config = dict(
    model='autoregressive pixel model',
    image_size=16,
    vocab_size=65,
    arch='transformer_decoder',
    width=128,
    mlp_ratio=4,
    head_dim=48,
    parallel_block=False,
    optimizer='soap',
    max_steps=12900,
    epochs=53.5,
    weight_decay=0.1,
)
Rows from block 2, named by matrix and row number. Rows with one number belong to one neuron. Each number is 500 + 40 x the weight over its row's rms, rounded and kept within 0 to 999. All counts start at 0. Numbers have three digits each. After the name is the row's rms in percent of the matrix's.
# fc1: MLP up (model.blocks.2.mlp.fc1.weight, 512x128), inputs 86-127
# fc2: MLP down (model.blocks.2.mlp.fc2.weight, 128x512, transposed), outputs 86-127
fc1.183 100:581458548469493543482483517514474476478482419490475466510576493566541419517465480456500500503533428466516448514459509452520477
fc2.183 092:507529460512552521522566469443535503480438512486561443484442413535567475495481460477457596554400458503557496522474511473476454
fc1.184 102:483461497501528519522465482417525496534456516512404497477475460554483533395516535561511486497550437560505438554597454531479503
fc2.184 114:508554530501480526461484512479498545544534457460458486532525460534421556464453481496485563488490521458437492458424545506501544
fc1.185 100:482471566542567561452493568480482470437537478497472545576504419530498519472467530554472504515469470474438549481470536416506510
fc2.185 115:548513474512480388494476532417517511621492493478459619489487473513483524519453491544466501569507456541539483456440438511542464
fc1.186 101:532515546512513546544504452507534469526587432484425498449607475498532499453505462524479510585521427537472500539475521512520498
fc2.186 110:531442502573463517440428610488527568570519507482456446501470473554545475480486508519478467477547510485500518523517523592480540
fc1.187 100:498511571548474566442485454470497476594482507447476474432507542416476499467477551471452576551472437522452495521511424507443532
fc2.187 088:549505452485517452525516478476457495471478509509480516520449525585455454508498475459481458543526557490494549480459524532567559
fc1.188 105:535489498516562495443608494502583486531540555515475455474574476605576576489486521547528538470477449521432539526531507449525516
fc2.188 086:488497474453455521534438491513456506419466504536454508501486505468473494513464455472482528465520565511561505453472453569577482
fc1.189 106:516459445535487491459433445481523545431477461540514531533523522448595499537553485436526589424498481549488471515500522474510555
fc2.189 076:541438575523488541510477577521465456494541539506498539483490443520501519491456478521465479550489472500535548490452464501512505
fc1.190 102:522519501499518546510526483472533482449523552581454466561479480461576597423488509465464452529482499537554505546495493530497557
fc2.190 090:515470505487504449461542476538505463477571463556510430456495501487451466485513525443570473510451464524446486523480538544505500
fc1.191 098:501500565392513499560479446516510514482440517499492539490482586519511492555523571478426442549543482494474474492534481488488492
fc2.191 099:523481505543552474517463513490537459502535411542501488528486425488492487458419533556545560423493604565431539523487466520550495
fc1.192 101:478481507504494459567478441478531471445482468444598513516485499597441528506474520462527486505478506521569551389528529531490558
fc2.192 088:534460480493499545519503554506522542568501505553453495513441503475541470478545493569487491541585488483446514543452516482557502
fc1.193 106:434511543559477522442536465490500446476445532580537467502470526497507569523488506490534571533552460512498495503514492464492535
fc2.193 097:483487537514555456489497531489522602488581495463507469527509517522451442426488521513544510514477544570515545500493427544516522
fc1.194 096:440439486430458451474509468489542487518543458474472532451541502465435476516534529511491525546456469490532509564542528487531564
fc2.194 102:499506485485503511493501577532509511411485518529540508565511532480544556457489421402479514542522603505533488470499540445479504
fc1.195 104:463478559529506481563569506507525571541499550551524500535554480505466507464387462494548500466515559445525474515524509540484477
fc2.195 104:554548537516522526499520501555487473464427403551554508448553472501513432507558470459440466444558422551533513435488510504519561
fc1.196 095:570489459472478514434425474438583501495524465562449503577444500534528483525463517524473524511488529483479467531525477467506510
fc2.196 100:524468456497458552508486477580515429471469529446509498475582446513520551475474527446534524466528480518548489383454532468471483
fc1.197 106:522508574475467521490539567518484461522516543496550583504530532524523404552495481483506483489479469524508410502512498484505537
fc2.197 099:491548435474538498494530497504550512477533475562502476455403554456532596437492500514527467517521504462561558508454510559462462
fc1.198 094:531503486509519411535501522525491597445554436550523494510479487506544479472517477463470529440565480425532490452478486449498426
fc2.198 090:456471369530427510419499504429511499524486530496457467529486513476440553503529500515576526521466494549484558458472521485508573
fc1.199 109:502445569471482503503534520482452552547510523437508525460534528470487543487571571471534501507510465502534456526467476483524502
fc2.199 100:472484489493459496465494582527564507494503488534471412488467512503494507461466491475503470555553509520460577473454537517506548
fc1.200 100:549468482491505532538561499498473495425477541580509561435539492560446546513471367469586500569448496509543520502541519463508510
fc2.200 091:493557482488486455485403497484498438544486529490527519508499559501500449448452485513469510431517488487485496519412432540496563
fc1.201 097:594419424531501538509477519476462495506491516468529473464453495447536452490488476465548551569493516488467432451490457483463545
fc2.201 099:485592539517524504433494514595491530533566493501506457483476481532503474509450461548446489509479479430494565478511480525489433
fc1.202 102:487457454536511446544522459471463519509417550535569488524504454522448497478527487494443503433622514447531472496443501533538511
fc2.202 091:480584565507476540480501452565500530508520546480505519483514441475467494490515437448584568491390494491502504522526521482489504
fc1.203 098:543472546518507439579543487499493460491429500470553457494487506472439444425530522507491547578468485451472592495552470425503545
fc2.203 154:556465481510472485525532469451481463497438507479492425486501524489496465498504495510458487590561489538458533502529492445532504
fc1.204 106:551530527456436449498417492462463426543479493529474480558478540566464549443507438549466433473488529496495491496481470434520527
fc2.204 098:490492535512525549527495528493552513457535502538447465539500456475501472485501604443542566486483481514473407537459505471445443
fc1.205 098:534504475521487493550475525503462466560531482545409499420488482484578401463556516537502483486470430503524600519460423450471492
fc2.205 116:560559504501547499459452405489467478507482502497534467419496580481464495432491525564481521553471466536477473478519467516469553
fc1.206 095:501569499479472448487482576410444472547429420456518538549470468586498495441550508565453551451507506478501505576541493529512482
fc2.206 102:485527502472491498530549432539507520558542563531553547449501510409527454463504514519581542515598458470462558474506529471497490
fc1.207 105:479525520533480527493599481493469477513474493480503451480621501518494525495538514500470492485529523496526579511506436565443533
fc2.207 083:544465533538447466536527500509474465452558551516535518465495508514489480463440479485506488495466445543503509459489503552535481
fc1.208 101:525482497475405575505436525533534454541490584551523510511425546396485515506491477547541509515529451431508528517502526545455511
fc2.208 091:483475509522538419503635488471477541483499499487434462541492419660489470467491517466490567501492557510527514472479476521496496
fc1.209 105:452548448449540561494529552495544574523470512460478522462553513515504553539545462438487498519562478510533549460525538504428463
fc2.209 087:543453541494461493540506397484514417564541481471456476482475423465488486499392573554560484462428487517492461537554519509503517
fc1.210 087:499468527508545488506513540480508535507424486500545535556414548472444481482531606536500509509475463479476434468501433505518461
fc2.210 081:560463527520548512556561507547535499470535503470479531414569516539528550555442402476496523473528556504563564597553532501470497
fc1.211 095:501568460528496484484580462600436476537497524492511491507543533489464506487441557562516522495466512495509508432555509478483477
fc2.211 104:501449504478460505455518500538588538489494473549491517596528477519551457516516507529455487518447466560547463526469457516502525
fc1.212 103:518522467579461502520489484553583502406516510510394538454489451544451542506530474568545524452431487528474538477497492523513497
fc2.212 110:451495462520504543506488527514530455570458537504524440497492536576543453480455583530537543547522492516526461467442585493536524
fc1.213 111:456474488474530500540546572478549485509416465482455546485522537579462512494486477542466470535446493468533511504546477454494534
fc2.213 101:513437531602503484458530451527439483501493480515464463437550492459518475504502492473513470494505511525564554438536531543526480
fc1.214 108:530502474518464509492498550477476535461554489491514490523520470435464451561518443660506583431503514472527479507545565601532456
fc2.214 111:570524494522500550490445473515536454520476548528447499462521476600486545505490509468472467557538482532476453450462409470426506
fc1.215 097:488552468543513524499512535482525456488504509419525564521465505542593525496485475520459474552561550462522534484472479514567515
fc2.215 109:533473494477428456523496486543490527559502483515525459562564542490472520473523466457488544490511482502516532528499508517510518
fc1.216 097:476450523498411471475475530558495502419457465512607500503541479535524560483528479487532474491550509441461511556427487515471454
fc2.216 121:483469494502439454536489461453445506394533541479532562474469502515489517497539519577500444554529523511522450466429501526504503
fc1.217 089:560471594498485433506497459595507503474526517499485428478467486512496582449515511490426461491442460512506504401448466493571518
fc2.217 088:455544440542486579511525541430522488547432482527470542495512520488473428485462492486535547516569519484534451524566530480410452
fc1.218 108:503508376442478404592424520477548526502452470557518460509526455545520484541512512470556555552469551532484513456523509470473451
fc2.218 091:529488545485482584467492491527485492462573509522431551476567571522478538490525487582513494507485451440520531504503542556446568
fc1.219 112:499472574501504497481476491527472532528567455555449489479558495510503599560443456440452428543510454486476463433517505462547449
fc2.219 105:520485498460504553500469469479503523522543570418472451592494553442530481426467572432510505476480477534498475433525514507548525
fc1.220 100:484615442521507412509478443481470540530522501513498455501474533564516528467519466525534497396476524564444539399496495540461527
fc2.220 106:439442528464568578555506527469603491490438507558504523550493496512476512450507507485483536548461489466495429491562512471437512
fc1.221 103:476478488458436477582458493558571473506521512558497527499530489544522498482509495508470507488450394471495495452496495454531425
fc2.221 099:491468497492520511526484476491436568511587448401511529598429519498507464562451496457495461514515560466471563475524451471468507
fc1.222 098:523489443504470531544497441510503466546513531540458467451502503510516429512520554472534531478540510521486528541407495452516471
fc2.222 097:432580539521539463462530515456497552496508493526487525482448463433487499455555446506496470514470452448498452524561493534534454
fc1.223 087:414465403508540428468535537511503530423500464555527587441473497489480455525534451460572602551505509491538553458514558551528538
fc2.223 081:540480546480503570463479451498474509526492562476514454533542582590565495456454501558509468399545450464443443523479496447524464
fc1.224 107:448507431561524507540431575513533556559568564469519504515495462489496492552531462471460484520494479536521528526548493476474487
fc2.224 108:504513540472499555455516545482485531462472429496446513501428489485493440481492524541487498550481533434512494541485479516490524
fc1.225 097:470453511495512465556421478469521588497542451516443434494490549582463490545412504512527477470531548421468435500569479525516533
fc2.225 124:506419488460508498509441486502536592487503502480458477435545516534449508461445433497459449545556467414523532467549561453473540
fc1.226 102:551478434541464598506586528514534513459528553550487448478509527541505513497536463452529600459473592483466433486531479511467500
fc2.226 103:514481439532519575476546582464543514516452528540533541510461526461495500495540563496515485570514534478551524486581442489455522
fc1.227 098:453534427511511422511487557510484462474531532478525490493464515573515429511479503517532529491471479447514586557443490542474560
fc2.227 093:612495530485439501529511526473463567499453484430517517478490516479483518485493519487488516544507572590464490470532430509507467
fc1.228 102:495502504442485534484542514440519427509500492534436569479520515478470480563558481527564525518517535550509505444491487482453574
fc2.228 087:444461507511515525495440504544479503529520505506494430529457424523536472466441525556516482476501575509539454508484514488529458
fc1.229 106:431468574446480517392513547573514549527509540411466551468471493486476478551511459475511482492483521532505558515504488454476501
fc2.229 108:417466506532475446577511484517467444456503502486518556430459494474503514445528420412500530428502467484544481456516493418510494
fc1.230 099:482454520453567467513489542557530475507528501496483541429494470470480520431472449472538492473542466429521486487528471561467508
fc2.230 094:546519408520473610458579500404535545516507461496500488552502462497611496539499558514446537523529432508456503523511525426516501
fc1.231 091:553503487539549469539450574467450502516554489498553406447519464551510518504520522485508469481532496608445499473503502523550493
fc2.231 098:445383522500464562499508442502507577486542521489506579461427526502431556481474429490459557516499533503526473504423480498501498
fc1.232 107:495561448530549511478483502447515481497512578508488532503468506469508510559521473501507438532427458500509525481465423501501513
fc2.232 116:503496546497541511548467517537493425498508476520516556479485432479519521439574504467496482502481504465512517514517517434408411
fc1.233 090:485477467533507459506490531497498503560542496515415551501527503453545511455588441450464504501542510547431505482469438462460486
fc2.233 102:504501498484494541476529414541464466534505461537478502576502482532556480483451519496543474468510466440530524487504487475472457
fc1.234 108:540517476505497587537440552572438479482547424471520504533513506467461524475502466467492514438536505418510541453475461509493522
fc2.234 110:583423445436456441483522531453485518511522473492465430467466551501483464449408481548426507513522497501447498484459520502556508
fc1.235 093:573497554510406485524445478484486513491473553446461517500555510493509420543503586530525507466508446507485488444559510524514534
fc2.235 090:466518458493581467456526564494504533491501450513520501502474521508530560512558451478486514558535559458546551525459522463470422
fc1.236 101:495459579459495446521476496499483437543486527458525496497519520488556453555451549499530498457544477447518490487459466371493438
fc2.236 096:450487556530519545455459490523495528517535519576466560496530477519492565484478446550447472539485534497571560485446522579500503
fc1.237 094:535529511507526529526518545510440453523475478511468440480489500500477517501574471495483467557552542452486567453578480440498511
fc2.237 129:506421468511506501542537466484491463613477496512418525462504527506478519448485493534484472506537502523512576464506462466480494
fc1.238 103:521419480512509484502540571524423506433463582510455517469547428539447499507452503458465481507460461521489573502508471483446521
fc2.238 093:499522578515528537495441425490582490527459450443540474518448467459577453521440471503521458430516550474487488505461538538466451
fc1.239 107:496552518458441499558382571529524474445575576431566447529517435479485588515552520430496534482498514455495501464563551443483526
fc2.239 098:444487496523456521487469499514471454472509467523519500569544516461476512537509518604446456491407529529459440496532426506428528
fc1.240 100:509496552445533479526545456450430611474453439419527422492501495493494500522566560567532575480567500522521460490472473512450535
fc2.240 102:538499468547456510498438476523574447488494544464451559557513465536494503472458505465437505491396525505506488479499528460532438
fc1.241 103:528416391511480448515431540496476463519499563533553514471523499506516468467578500596525498476496569555499497503495521492516533
fc2.241 094:451578545505518573488511524560518543567392450529493445535527515489491573494477477482528556520439506508490480503508524478545490
fc1.242 099:517520475490425505481475514486538514515525474410513417490558497487537556555517490456475490536477500486500529536545457498493584
fc2.242 093:427471497529587537539473429533508464536467494502483486503498548456525500523466469534511500497497455547544510469538459553464417
fc1.243 098:488496466491405509550528473527563451424481481488497493457550467478415538512454467433511581512547511431500487455464467506572464
fc2.243 103:552498434485482492485519476469442511567543434552534436517507513505545571534505546543540472496500523554506523547580453496565574
fc1.244 096:494544491522495454524505551517467564546538443487483543485505507478497492537516541490517466542510515475528495550499527488514430
fc2.244 083:520514449520461481513477471444524497525484551558491491603520522476543434495542536489531570470497507557412506495507525537512470
fc1.245 100:473525510519493475513545523543493447506538504521523519476456490521479499520406466413584456368530516445477544567482417452466516
fc2.245 103:499525480469605519506503535525458544447518474517469500551545539437493537499560491497505553508523499528496463483529545519468507
fc1.246 096:484410555520574455511509529462514462476472477494537523535501468563490528548521524478562525452453516481493540416414462478535529
fc2.246 095:505577491525480512535469500531475474534463481542450519481533562519454460463486539566477518508561501482507507496537456481450470
fc1.247 096:538521493530476493482536538493469532455428508462521460489496499477483516619509460532433547485488497571491546513481478454566500
fc2.247 112:563454489511617474523510505495496523426532495459549480506462482512522538505423541523506505552517432530509552465572456491494481
fc1.248 094:563507478487541498488487485480454519397475529490511552489500475476555477461525540437434515514491468518421455487478456500537547
fc2.248 103:459518495464498385525482527538468499462527465550467503520533527521469493523450535529485467507483522469503513555412527553549529
fc1.249 096:516474497480482444541503488450471528448462494602498515552500502527525507417481501460532519524510513500520468472519452468535479
fc2.249 102:426518560630446500473480590490483544488462520503468499495535532517443517537528452481453461436485523469499528497563543483418513
fc1.250 094:459545513596479506471533540464516512475570545462491563510508490531527489476537518398481562499452459484529508526463496512446462
fc2.250 087:518498448453590499536484502503490515470481497526533488537517531548487536490417508566562445453559514557516524504498511495480531
fc1.251 097:488516477540553434544528567487498621504559532450484552460509531499490466552510525541493497560538479521526484504524438553514454
fc2.251 106:459499417482510441539502522484484432539520499541517447509516462517523475453524502441551525456485514524493520477590531471478534
fc1.252 093:508522456536438422541441411560500590492538498453536479519463578446485560479534466481527515495594512472472479597484457462538460
fc2.252 110:496512558520557433478480499565549497491499515524530546487473532551484519511537485474496541472558566477483456389422438520516541
fc1.253 110:529522556533496453413511502455513455463521497527524562485462523505495519503498499532468513462476562481469569530483514484509515
fc2.253 094:499482502519533444454485521506542502489457516477395413472498484555503445457499504479485475523502506529514500532519508479482515
fc1.254 099:515483440481467467454503389518480545421424504530489455490548538431480460479466521518502537507499528480471385491476453512412549
fc2.254 109:557600560545458589575437521480483461506522503484532468447498526553492506527512484458482512483463510448566494432535513489520512
fc1.255 098:520393490534533457519568549540520443470489498472433473509510498508391512457495442529487443512483516496492554490470561449418502
fc2.255 097:456529517487477573497515505439479502489483536458504605526458508440551380529511519543535505434477529568531428454572521521472518
fc1.256 097:494450457478550497490508453545512477526468481487474552530500440474538491523428471502454504506515454475464486534475480496558502
fc2.256 138:576582491538455486508465462554521503468488511520486543503461489586516494516486419528462469478506484453507557480539445499557454
fc1.257 098:498469510496528462506525479513496450484481450480506524517470485516501510505491490532483483520479518510495609460484497554551414
fc2.257 090:450473534475471583538499459502493516412526462554515481458530494478468464561473508462437528440554534482494427523432488484468590
fc1.258 108:468484513506444519530454509473477525522490537538511472565555531531471505414539464556568558473602485563549513459493517455534469
fc2.258 097:577476566478547508485523488527490528527551510505495515512516493492477534548485504499391520517478548513448564527514511536515550
fc1.259 098:515465381522456529567445515539463515439539447535431472494500474438463519486484525452481514522449471465566536509559544448535461
fc2.259 101:475461464512519515489455482509487476463426516505550509508519532471468441459453457467563532438578514495492429568487448453476530
fc1.260 096:524539534519444387468494536477509474431507535545515542549536452509468522472497479458418502592496522464535503566526481470508575
fc2.260 095:507516470513556587419547496477553502481555455466481508494439455470539487538501539537535476414508587550527418389487491543473509
fc1.261 085:499457553480555468552568483520511502534422473582502499557522525452478597526472516448517506532504521576502436474496465500480508
fc2.261 080:529526485494444528457515498485436485474485599435449547528484522528530506512489492545462488401483465448473535474528526488497470
fc1.262 108:553514478500565487420529583577432526516518504388428511437486475512585543430434469423452519515463498461491520504505516488468490
fc2.262 093:492469550530481538509395434444508498474482566555509489543525556452452507549537596523515472488551465489520511457505490511484474
fc1.263 094:548483522522482547486520503533479563493501490587443502486487470432425502474500487455459541503447560432453516569524557564489538
fc2.263 087:399518499527505406487439519447490555546516545491552479527487498555563503507502557538548509504532453476463568453477477468452480
fc1.264 090:503534488516517486501458507474444537438462489479517509470498560573510486457434424504515478512497530476458495454418468547514458
fc2.264 109:498576489497522438490504532494472501485470392540530470481564494488532491492528594497576469544557567589508433469475510499510487
fc1.265 096:554452518533526520505508497518383465464473420559459482505447492556471455476403519571490511509581589551492504521510428539488500
fc2.265 100:501542556447464499477463518508527509595542491533588521534507500474554486493529448438489508544458537444466526506495491504479511
fc1.266 105:443478457548475490491471487545454443539506478491511564527480479492545494515527491472468496495519407500537580507494443510430537
fc2.266 111:458561498427521479523512381487532539488501521482553459465491488513410496514539530520494590524522480488450542497586479546473504
fc1.267 101:480578490503492429475422554528458558461519454502441536492496556533513474497479483387503482519468527432476503514458506499512441
fc2.267 086:530418456488545579501511516491455508497504525525476462429580488531488485427488501536496449465470464511543529481471483509448497
fc1.268 091:475569418512486531492426532545470461494532502468519496447571445507503498518523515550506476463531524451416552452488512507474500
fc2.268 098:485487485520571479466503520442525459513492498474544563551452515511536495462540501519526503509522450484485578516512529446563550
fc1.269 111:548541473443509526459461454540496533407496452455528519537452430486496476414482495500513554536527548478446540493473459424540533
fc2.269 115:509499543518481459620515554504542503514500447517600570441538537416529486449537482465498465507557487505510449482474520544568466
fc1.270 102:514480545486497444533531436444551484505505483496458517453484482493576530484514496452560486492532456501496468529580426432476455
fc2.270 098:450555465511460549442486418538468523500505443435473547505552521483459453539452485530467497548493478541500509498512489461570530
fc1.271 105:515402534454546468511516526488541516451544521472517521492555442464542489492525485571430518588535531410553474440499471484537484
fc2.271 098:494493388500485531537511449470493499428560500465570537483491485503559472454589577441504560517477500572576551561486544517574454
fc1.272 106:384457517488574514502492504480573526420518516476520548465443531529499497487510473528535489554548516493515491487547498497438524
fc2.272 111:524479510449455511597499495508460523463542519593503579515543494510476530509534492514511496501488432450521477443551535497435507
fc1.273 095:420536540413514489528538478466492491463441392522482538473509528443513441494452473500531432460456540503535530613497490441410490
fc2.273 102:553529489584509444539458514486503536504478580538404488565487484562452517486530484509434498532502528526513472504530526526529449
fc1.274 102:476514423462484465572452607463543498519456462459478430424534457489520509542508550498489555493488500473469569541472506501553525
fc2.274 091:513546572519529536474483441583521567431460536559478445543502489519480503490464483493446421455542474457526521501506520490489495
fc1.275 094:500437452478419520504513532431502507504550507588455539496540560474511511503440498522482524502508495463454408561581489443499515
fc2.275 088:534460567529548464478473446512464511480447502454500445498444414492564433477532529440518481548552495441592541456481511500480462
fc1.276 090:485533484531425523528499522473490550541443491451492537566534482530440506493544432512404494463422509482461510463507518455408475
fc2.276 092:600498487450571468434530435500535494426548472507463484504504455524569505487490585490493449487560413549493508553518569526533517
fc1.277 097:503441478455457442459512462533570552505513447480511460490462531541557535482447459496500481468501542522473487485533534530454525
fc2.277 086:518500510552500516500546555462402542520521538515488507500517463478461469509512518450463550548516464497489552540531494524532498
fc1.278 094:571538520486435478470476451513550448478461460481473532533502554479463472501535506483432509533479469516567532548490528465454467
fc2.278 097:546525471463500495508495585441533484416519525559470447483534422465529527508511499491502557504487473491487468469514517501566469
fc1.279 101:459515583547460422521464520496484498455541479476488453575505480484474513463524432487507491455376500558455507430495480458539529
fc2.279 122:544474523398463510585506485461455572557436506464525502482538522507532569498507444512486502505515520483503550480504474423493526
fc1.280 096:541564489471528575509511469464446572562482487464464503423522551536510547487417576529513455548500481516476516497500448497473490
fc2.280 084:424480497523469488492515524446499464356504554540477460506444467448501430475517473545478524475505458509470453441465497485476548
fc1.281 104:507491516542526547537464558503484462485435518542499546537533436411457493513540469474529512551500471552496484545538475464483505
fc2.281 105:491556568541462498467527435411482500478601459457503500462509544458521494501475527506551506405543472489486532497481442493536476
fc1.282 106:398528495473550539545497528434501480544525451516502491490437504503424542484542557444492506497466475526517521497581517526484473
fc2.282 098:483504507571545511511476484557491522457504514474522485503495476570526490445475498539489539564474496494545482501466473490598542
fc1.283 095:485483580587500473458539487544533472533489509513515500449559474507452493475526500464482453523519468504532544501471455481508471
fc2.283 095:524449477512481409508490514573500440509528440514603514560464471466439521537472425487522568514503520505520443512461539506480551
fc1.284 100:439476463510477548501457523475562506508436433490458493482580481504446535533570514452515503471454465539479526487519472577546511
fc2.284 109:496526590494455424461505540466514530516447538526471532488512490541507440436436442514443525471561481523520498467518553453548524
fc1.285 095:447448489435541415495521563465536436463534488466512524498435449515466519579508461469499504546492520495527534548456478521515430
fc2.285 093:593563419511490532531421481524490500588473481468498447517510507446499485439480454484451471497502475411454500441483544535525511
fc1.286 099:470393568543456484506520552450557433536450539550473466443463507468418540424479555499464552528430495541486462554540506525583455
fc2.286 095:530524498502477503489540532488466525528528512460534479556493525453555484484482468524444493433519533459574492488445498519467540
fc1.287 099:442543459553516454551513505504466438534426505473571504398537466527469479438501447500454505485525496475472517501514489581435476
fc2.287 101:529515529490487498515480439545555423486597468480478501498488497496461565481527568524507494508490473485491467535456521476558486
fc1.288 108:457495521460530482569508557502536495592523462431532550576474527540478456547562498455478543540452522478451472412482507508545514
fc2.288 079:564458469528449477465458493533513421443460524539558511448454487513458485501452556484527467499490492476520524568473598532525539
fc1.289 097:505532484436522489526541569526495535547571539538471524482507489537537559442483541430511578552438474493470422508543571519519399
fc2.289 095:569438467519523467527503422512563452496477437594574548528453555414468497572490496520512504477507540503509533450549444511487567
fc1.290 105:455449431430471396528466531497486502424503474491446508566462498523480483485490543534502514418463520502517486429499490368567525
fc2.290 095:563568489505548492480576479553480457445486502450555486437461540461537502494514469547462477514551464465479525522513526508498494
fc1.291 099:483535484551497533544469488520471485485526499514565474512546468455498535518553446493524535537472515500536451507519525547472540
fc2.291 104:444493543491512488542588555525506499536497490496497496461543515516493517539350482459444490513596537424493543556476529466470460
fc1.292 098:476431453465425476485513471485446485520521523535462567478525462552476543491467577491448484526500411572525482497524531515462513
fc2.292 100:521529574498525540489578530506539494431573501415464538547402552481572445491588480510517522470496486545492503521469538508542481
fc1.293 097:486474530475482464544513590506408443568489485465524483525536573489496519497506496460466463470517591493523510516466503497450558
fc2.293 096:510565482468541557486407458521544537413487574515487511415464414505482439533458466526533579521473465560527515509465543462483446
fc1.294 096:445464503531493466521511467497469579555478481529550450474519489474556584513477468505561512539490564483503545488493522480531493
fc2.294 099:523543493530534479504446554480548510513497430517513504477466488537479431516471459500474546525549432510448489494512457482495441
fc1.295 098:481455569517520490535484505474509497488511518477560474554480515476503454468515447528532556547537483439420463547494562419533512
fc2.295 099:492498495497456462464481504531543502512557501477436514426522487531515593468494515528539532527459445551502555450498503508514481
fc1.296 092:478449580528468513608502513500578476487498439445520479545522530501496553489531530533516482498486503432482469458534502539503455
fc2.296 119:499486367515513533492542440517463437572501472490525409515481504473444495488520496432468472589487491558471519412568487494444480
fc1.297 100:519433585485542519470512582505512542503513480499482499468480501533463465498474507489451529556536472528441515484510478449504470
fc2.297 102:486535385477480467528525448462515492504413512468565528507475441505550426507487478452552523482527582488498494512507543506522516
fc1.298 105:516432486474512481520467522509519421476471506530565432501518471512493482588531506528487479433469538476562456510499448452522493
fc2.298 098:458562539513405515505554486490469482475540435497502479491520551513510506441493486473578536549521453509434461497514507569494549
fc1.299 108:481468505573483505456461499498498578516480498550517587458539429616482444498516474481457497599529489519473516423487494483491581
fc2.299 104:452550457494534519460504489552488503496465498505550529506473490461534499392500509509531567461484529489575527530432431495455496
fc1.300 102:530567562510549432520540534460548475478495476462557475477505519501538561423505514493558506474590490486482487498549468588544500
fc2.300 102:451494452490545518482493439535467568610421495499507521472467519512482471562551563488468524466471544529512537534527523516456533
fc1.301 097:553480459552509497552487467427537492521519484560463552552481609518523535421556477476481550603561549484519443518523456486545457
fc2.301 102:446474467395569454443590475511554523523473465458536446546455471483453524542490542550576481406507403568445558466477523555461499
fc1.302 094:528449558435526511514458511448519526515485505531440448526508486545543549471449566557567562445459533499543460493550439464523456
fc2.302 103:492543437614482477515480473544525508416491504548558508507482476459479479526556488447423456558542496525487531539407513569497493
fc1.303 099:507491495521481506519501475485454506518509453522471514496442455559494497536520509559524448508501566501459394577534508535458492
fc2.303 088:551493448486545480457525453497568516488476480490536570468476536444507543452511419474444483439525484398599592430518490484535482
fc1.304 097:452522532482484438477529478586511461523503487485539451497482472523567573455469505482505494551501440486448531476540533533441528
fc2.304 088:551483464512538609517458516483458531499464527516459554478563499471481502523504485486508562480519523535509522521442476408468510
fc1.305 100:454595489493484493479446492550508526494488461491505529523434462523559498516486505479499532591452574552485528487589541524489562
fc2.305 087:583392544503529504496542505482497449509479504498530578488547537445503522532512471522562470464580475492541488443436484481540443
fc1.306 114:493541539545397473496480526542481465468481509440549473452554580454498532533497511503478520499492476451462444492511508454456484
fc2.306 121:536509455571444487416434526453504459525461480470501511461542522471527492486477582491569546483492584496430464531552515525466477
fc1.307 097:583439517472462533553446520500456471499535509516450456555450480501505461457536568475498462522455487477509546448579498439533519
fc2.307 098:504516508512542563473576499498480524499472482533573497507564502468558487549426468439585457520530473445465471460480463571490473
fc1.308 112:499465534453506510513500506470503513517556495520518517585513540508496527480502549412438443537560548474475490511435510438592420
fc2.308 096:495534487534528526485451452524519496548512492534483537480478571523523493630483467494504507487441435508542423479503507574434520
fc1.309 100:473504507454496488578505489464517495595461476477450426457544480554423443509444525490476470480490507489517464456546507445423446
fc2.309 092:479524483492503449409505481564501458465547550494610564555496496471534583484532486515559430506498521432503457568535559544596517
fc1.310 117:447474415414474535541544508451509494514491551521482456614495413531447459498481502513443504461486463511461525587537531516553493
fc2.310 103:571505509525495485532459515505514514477448533494479507470447486457472527489538550482481527541453524538422558459447523530536451
fc1.311 097:521652539552468447563524553507496544494480477451476491418524436484479502624477459500470447481452437495494459504536485431466513
fc2.311 095:404476486513560467477561446514492516509460515544487506530503404539623530442554541468508520464465551505569535526416517481518483
fc1.312 095:471487563533520524541569522533553454573557568502574514543502430573467553500481505491570484492513522525502556489566488523501484
fc2.312 080:515530511493449508476525444446468522501504491456537550462534459486418498570483462504437449511470484427579360503463529454507498
fc1.313 094:420499500455467502507488530525511506443468503520506511522460441514460543528543523474487554514484474477455470409548476522465412
fc2.313 088:511491577494520532573471492471516499626548567549471530461550565492534412474483487495505500473466493554506472477508505514540508
fc1.314 097:511452567469476478496515501534485462483556536474527568506454452546512449529618494492412548483464471536513506594501504464490491
fc2.314 110:485532494505501586525523463501453548542440456545444453577476469499466462543489475550475518469479494395577453518484515483440582
fc1.315 099:485420537513456453496489444474522539522495481462499484516497491530526487479534497535475515492478491544511557495474485446514489
fc2.315 083:468501510482494513539517575509531410439510497506577547536486530457522478440446475404536499489507558516512544518487535541520535
fc1.316 103:548566498460486517496508514451584497581457502502465474523474490536499499561493480484495486586442490413511551505455529597535491
fc2.316 100:423476501516552508496444555501469525445484487479562552542516460514528540418505485491560573541546457528560492520557591502471523
fc1.317 106:530524504471547497472509494403545493556515473528515446486542445503536485461515558488479500454551529551499539521563417520488506
fc2.317 109:502494488489472519466476518510447443459491472500482419566470510464494484556579463502501396476520484481544498464434509469513504
fc1.318 094:524466490553436490541522547489477456460518459503419541493495473460466480533559470403456496508519511504481484564518517480477527
fc2.318 091:484510530472586548484460534530455494491440560487571458552572532498517487493504464569536513538514527565547565519500465483484511
fc1.319 095:538457515463467543524554437505461476502502526504514511568479529488474578464486503533595516476516542490451467487478553460486514
fc2.319 082:480537517506529519466475490511463530503473465534490511464525400446513460482425483449471511533510521426573524475499514491537523
fc1.320 103:494467525550491516468543490499513478537503483461460536446585535546544517451437504579499437530529472441541478529493503434492516
fc2.320 108:506458448538536447524462490491454449506516522522521509475571506416494506497523535453490523500465536456462412527482564492445478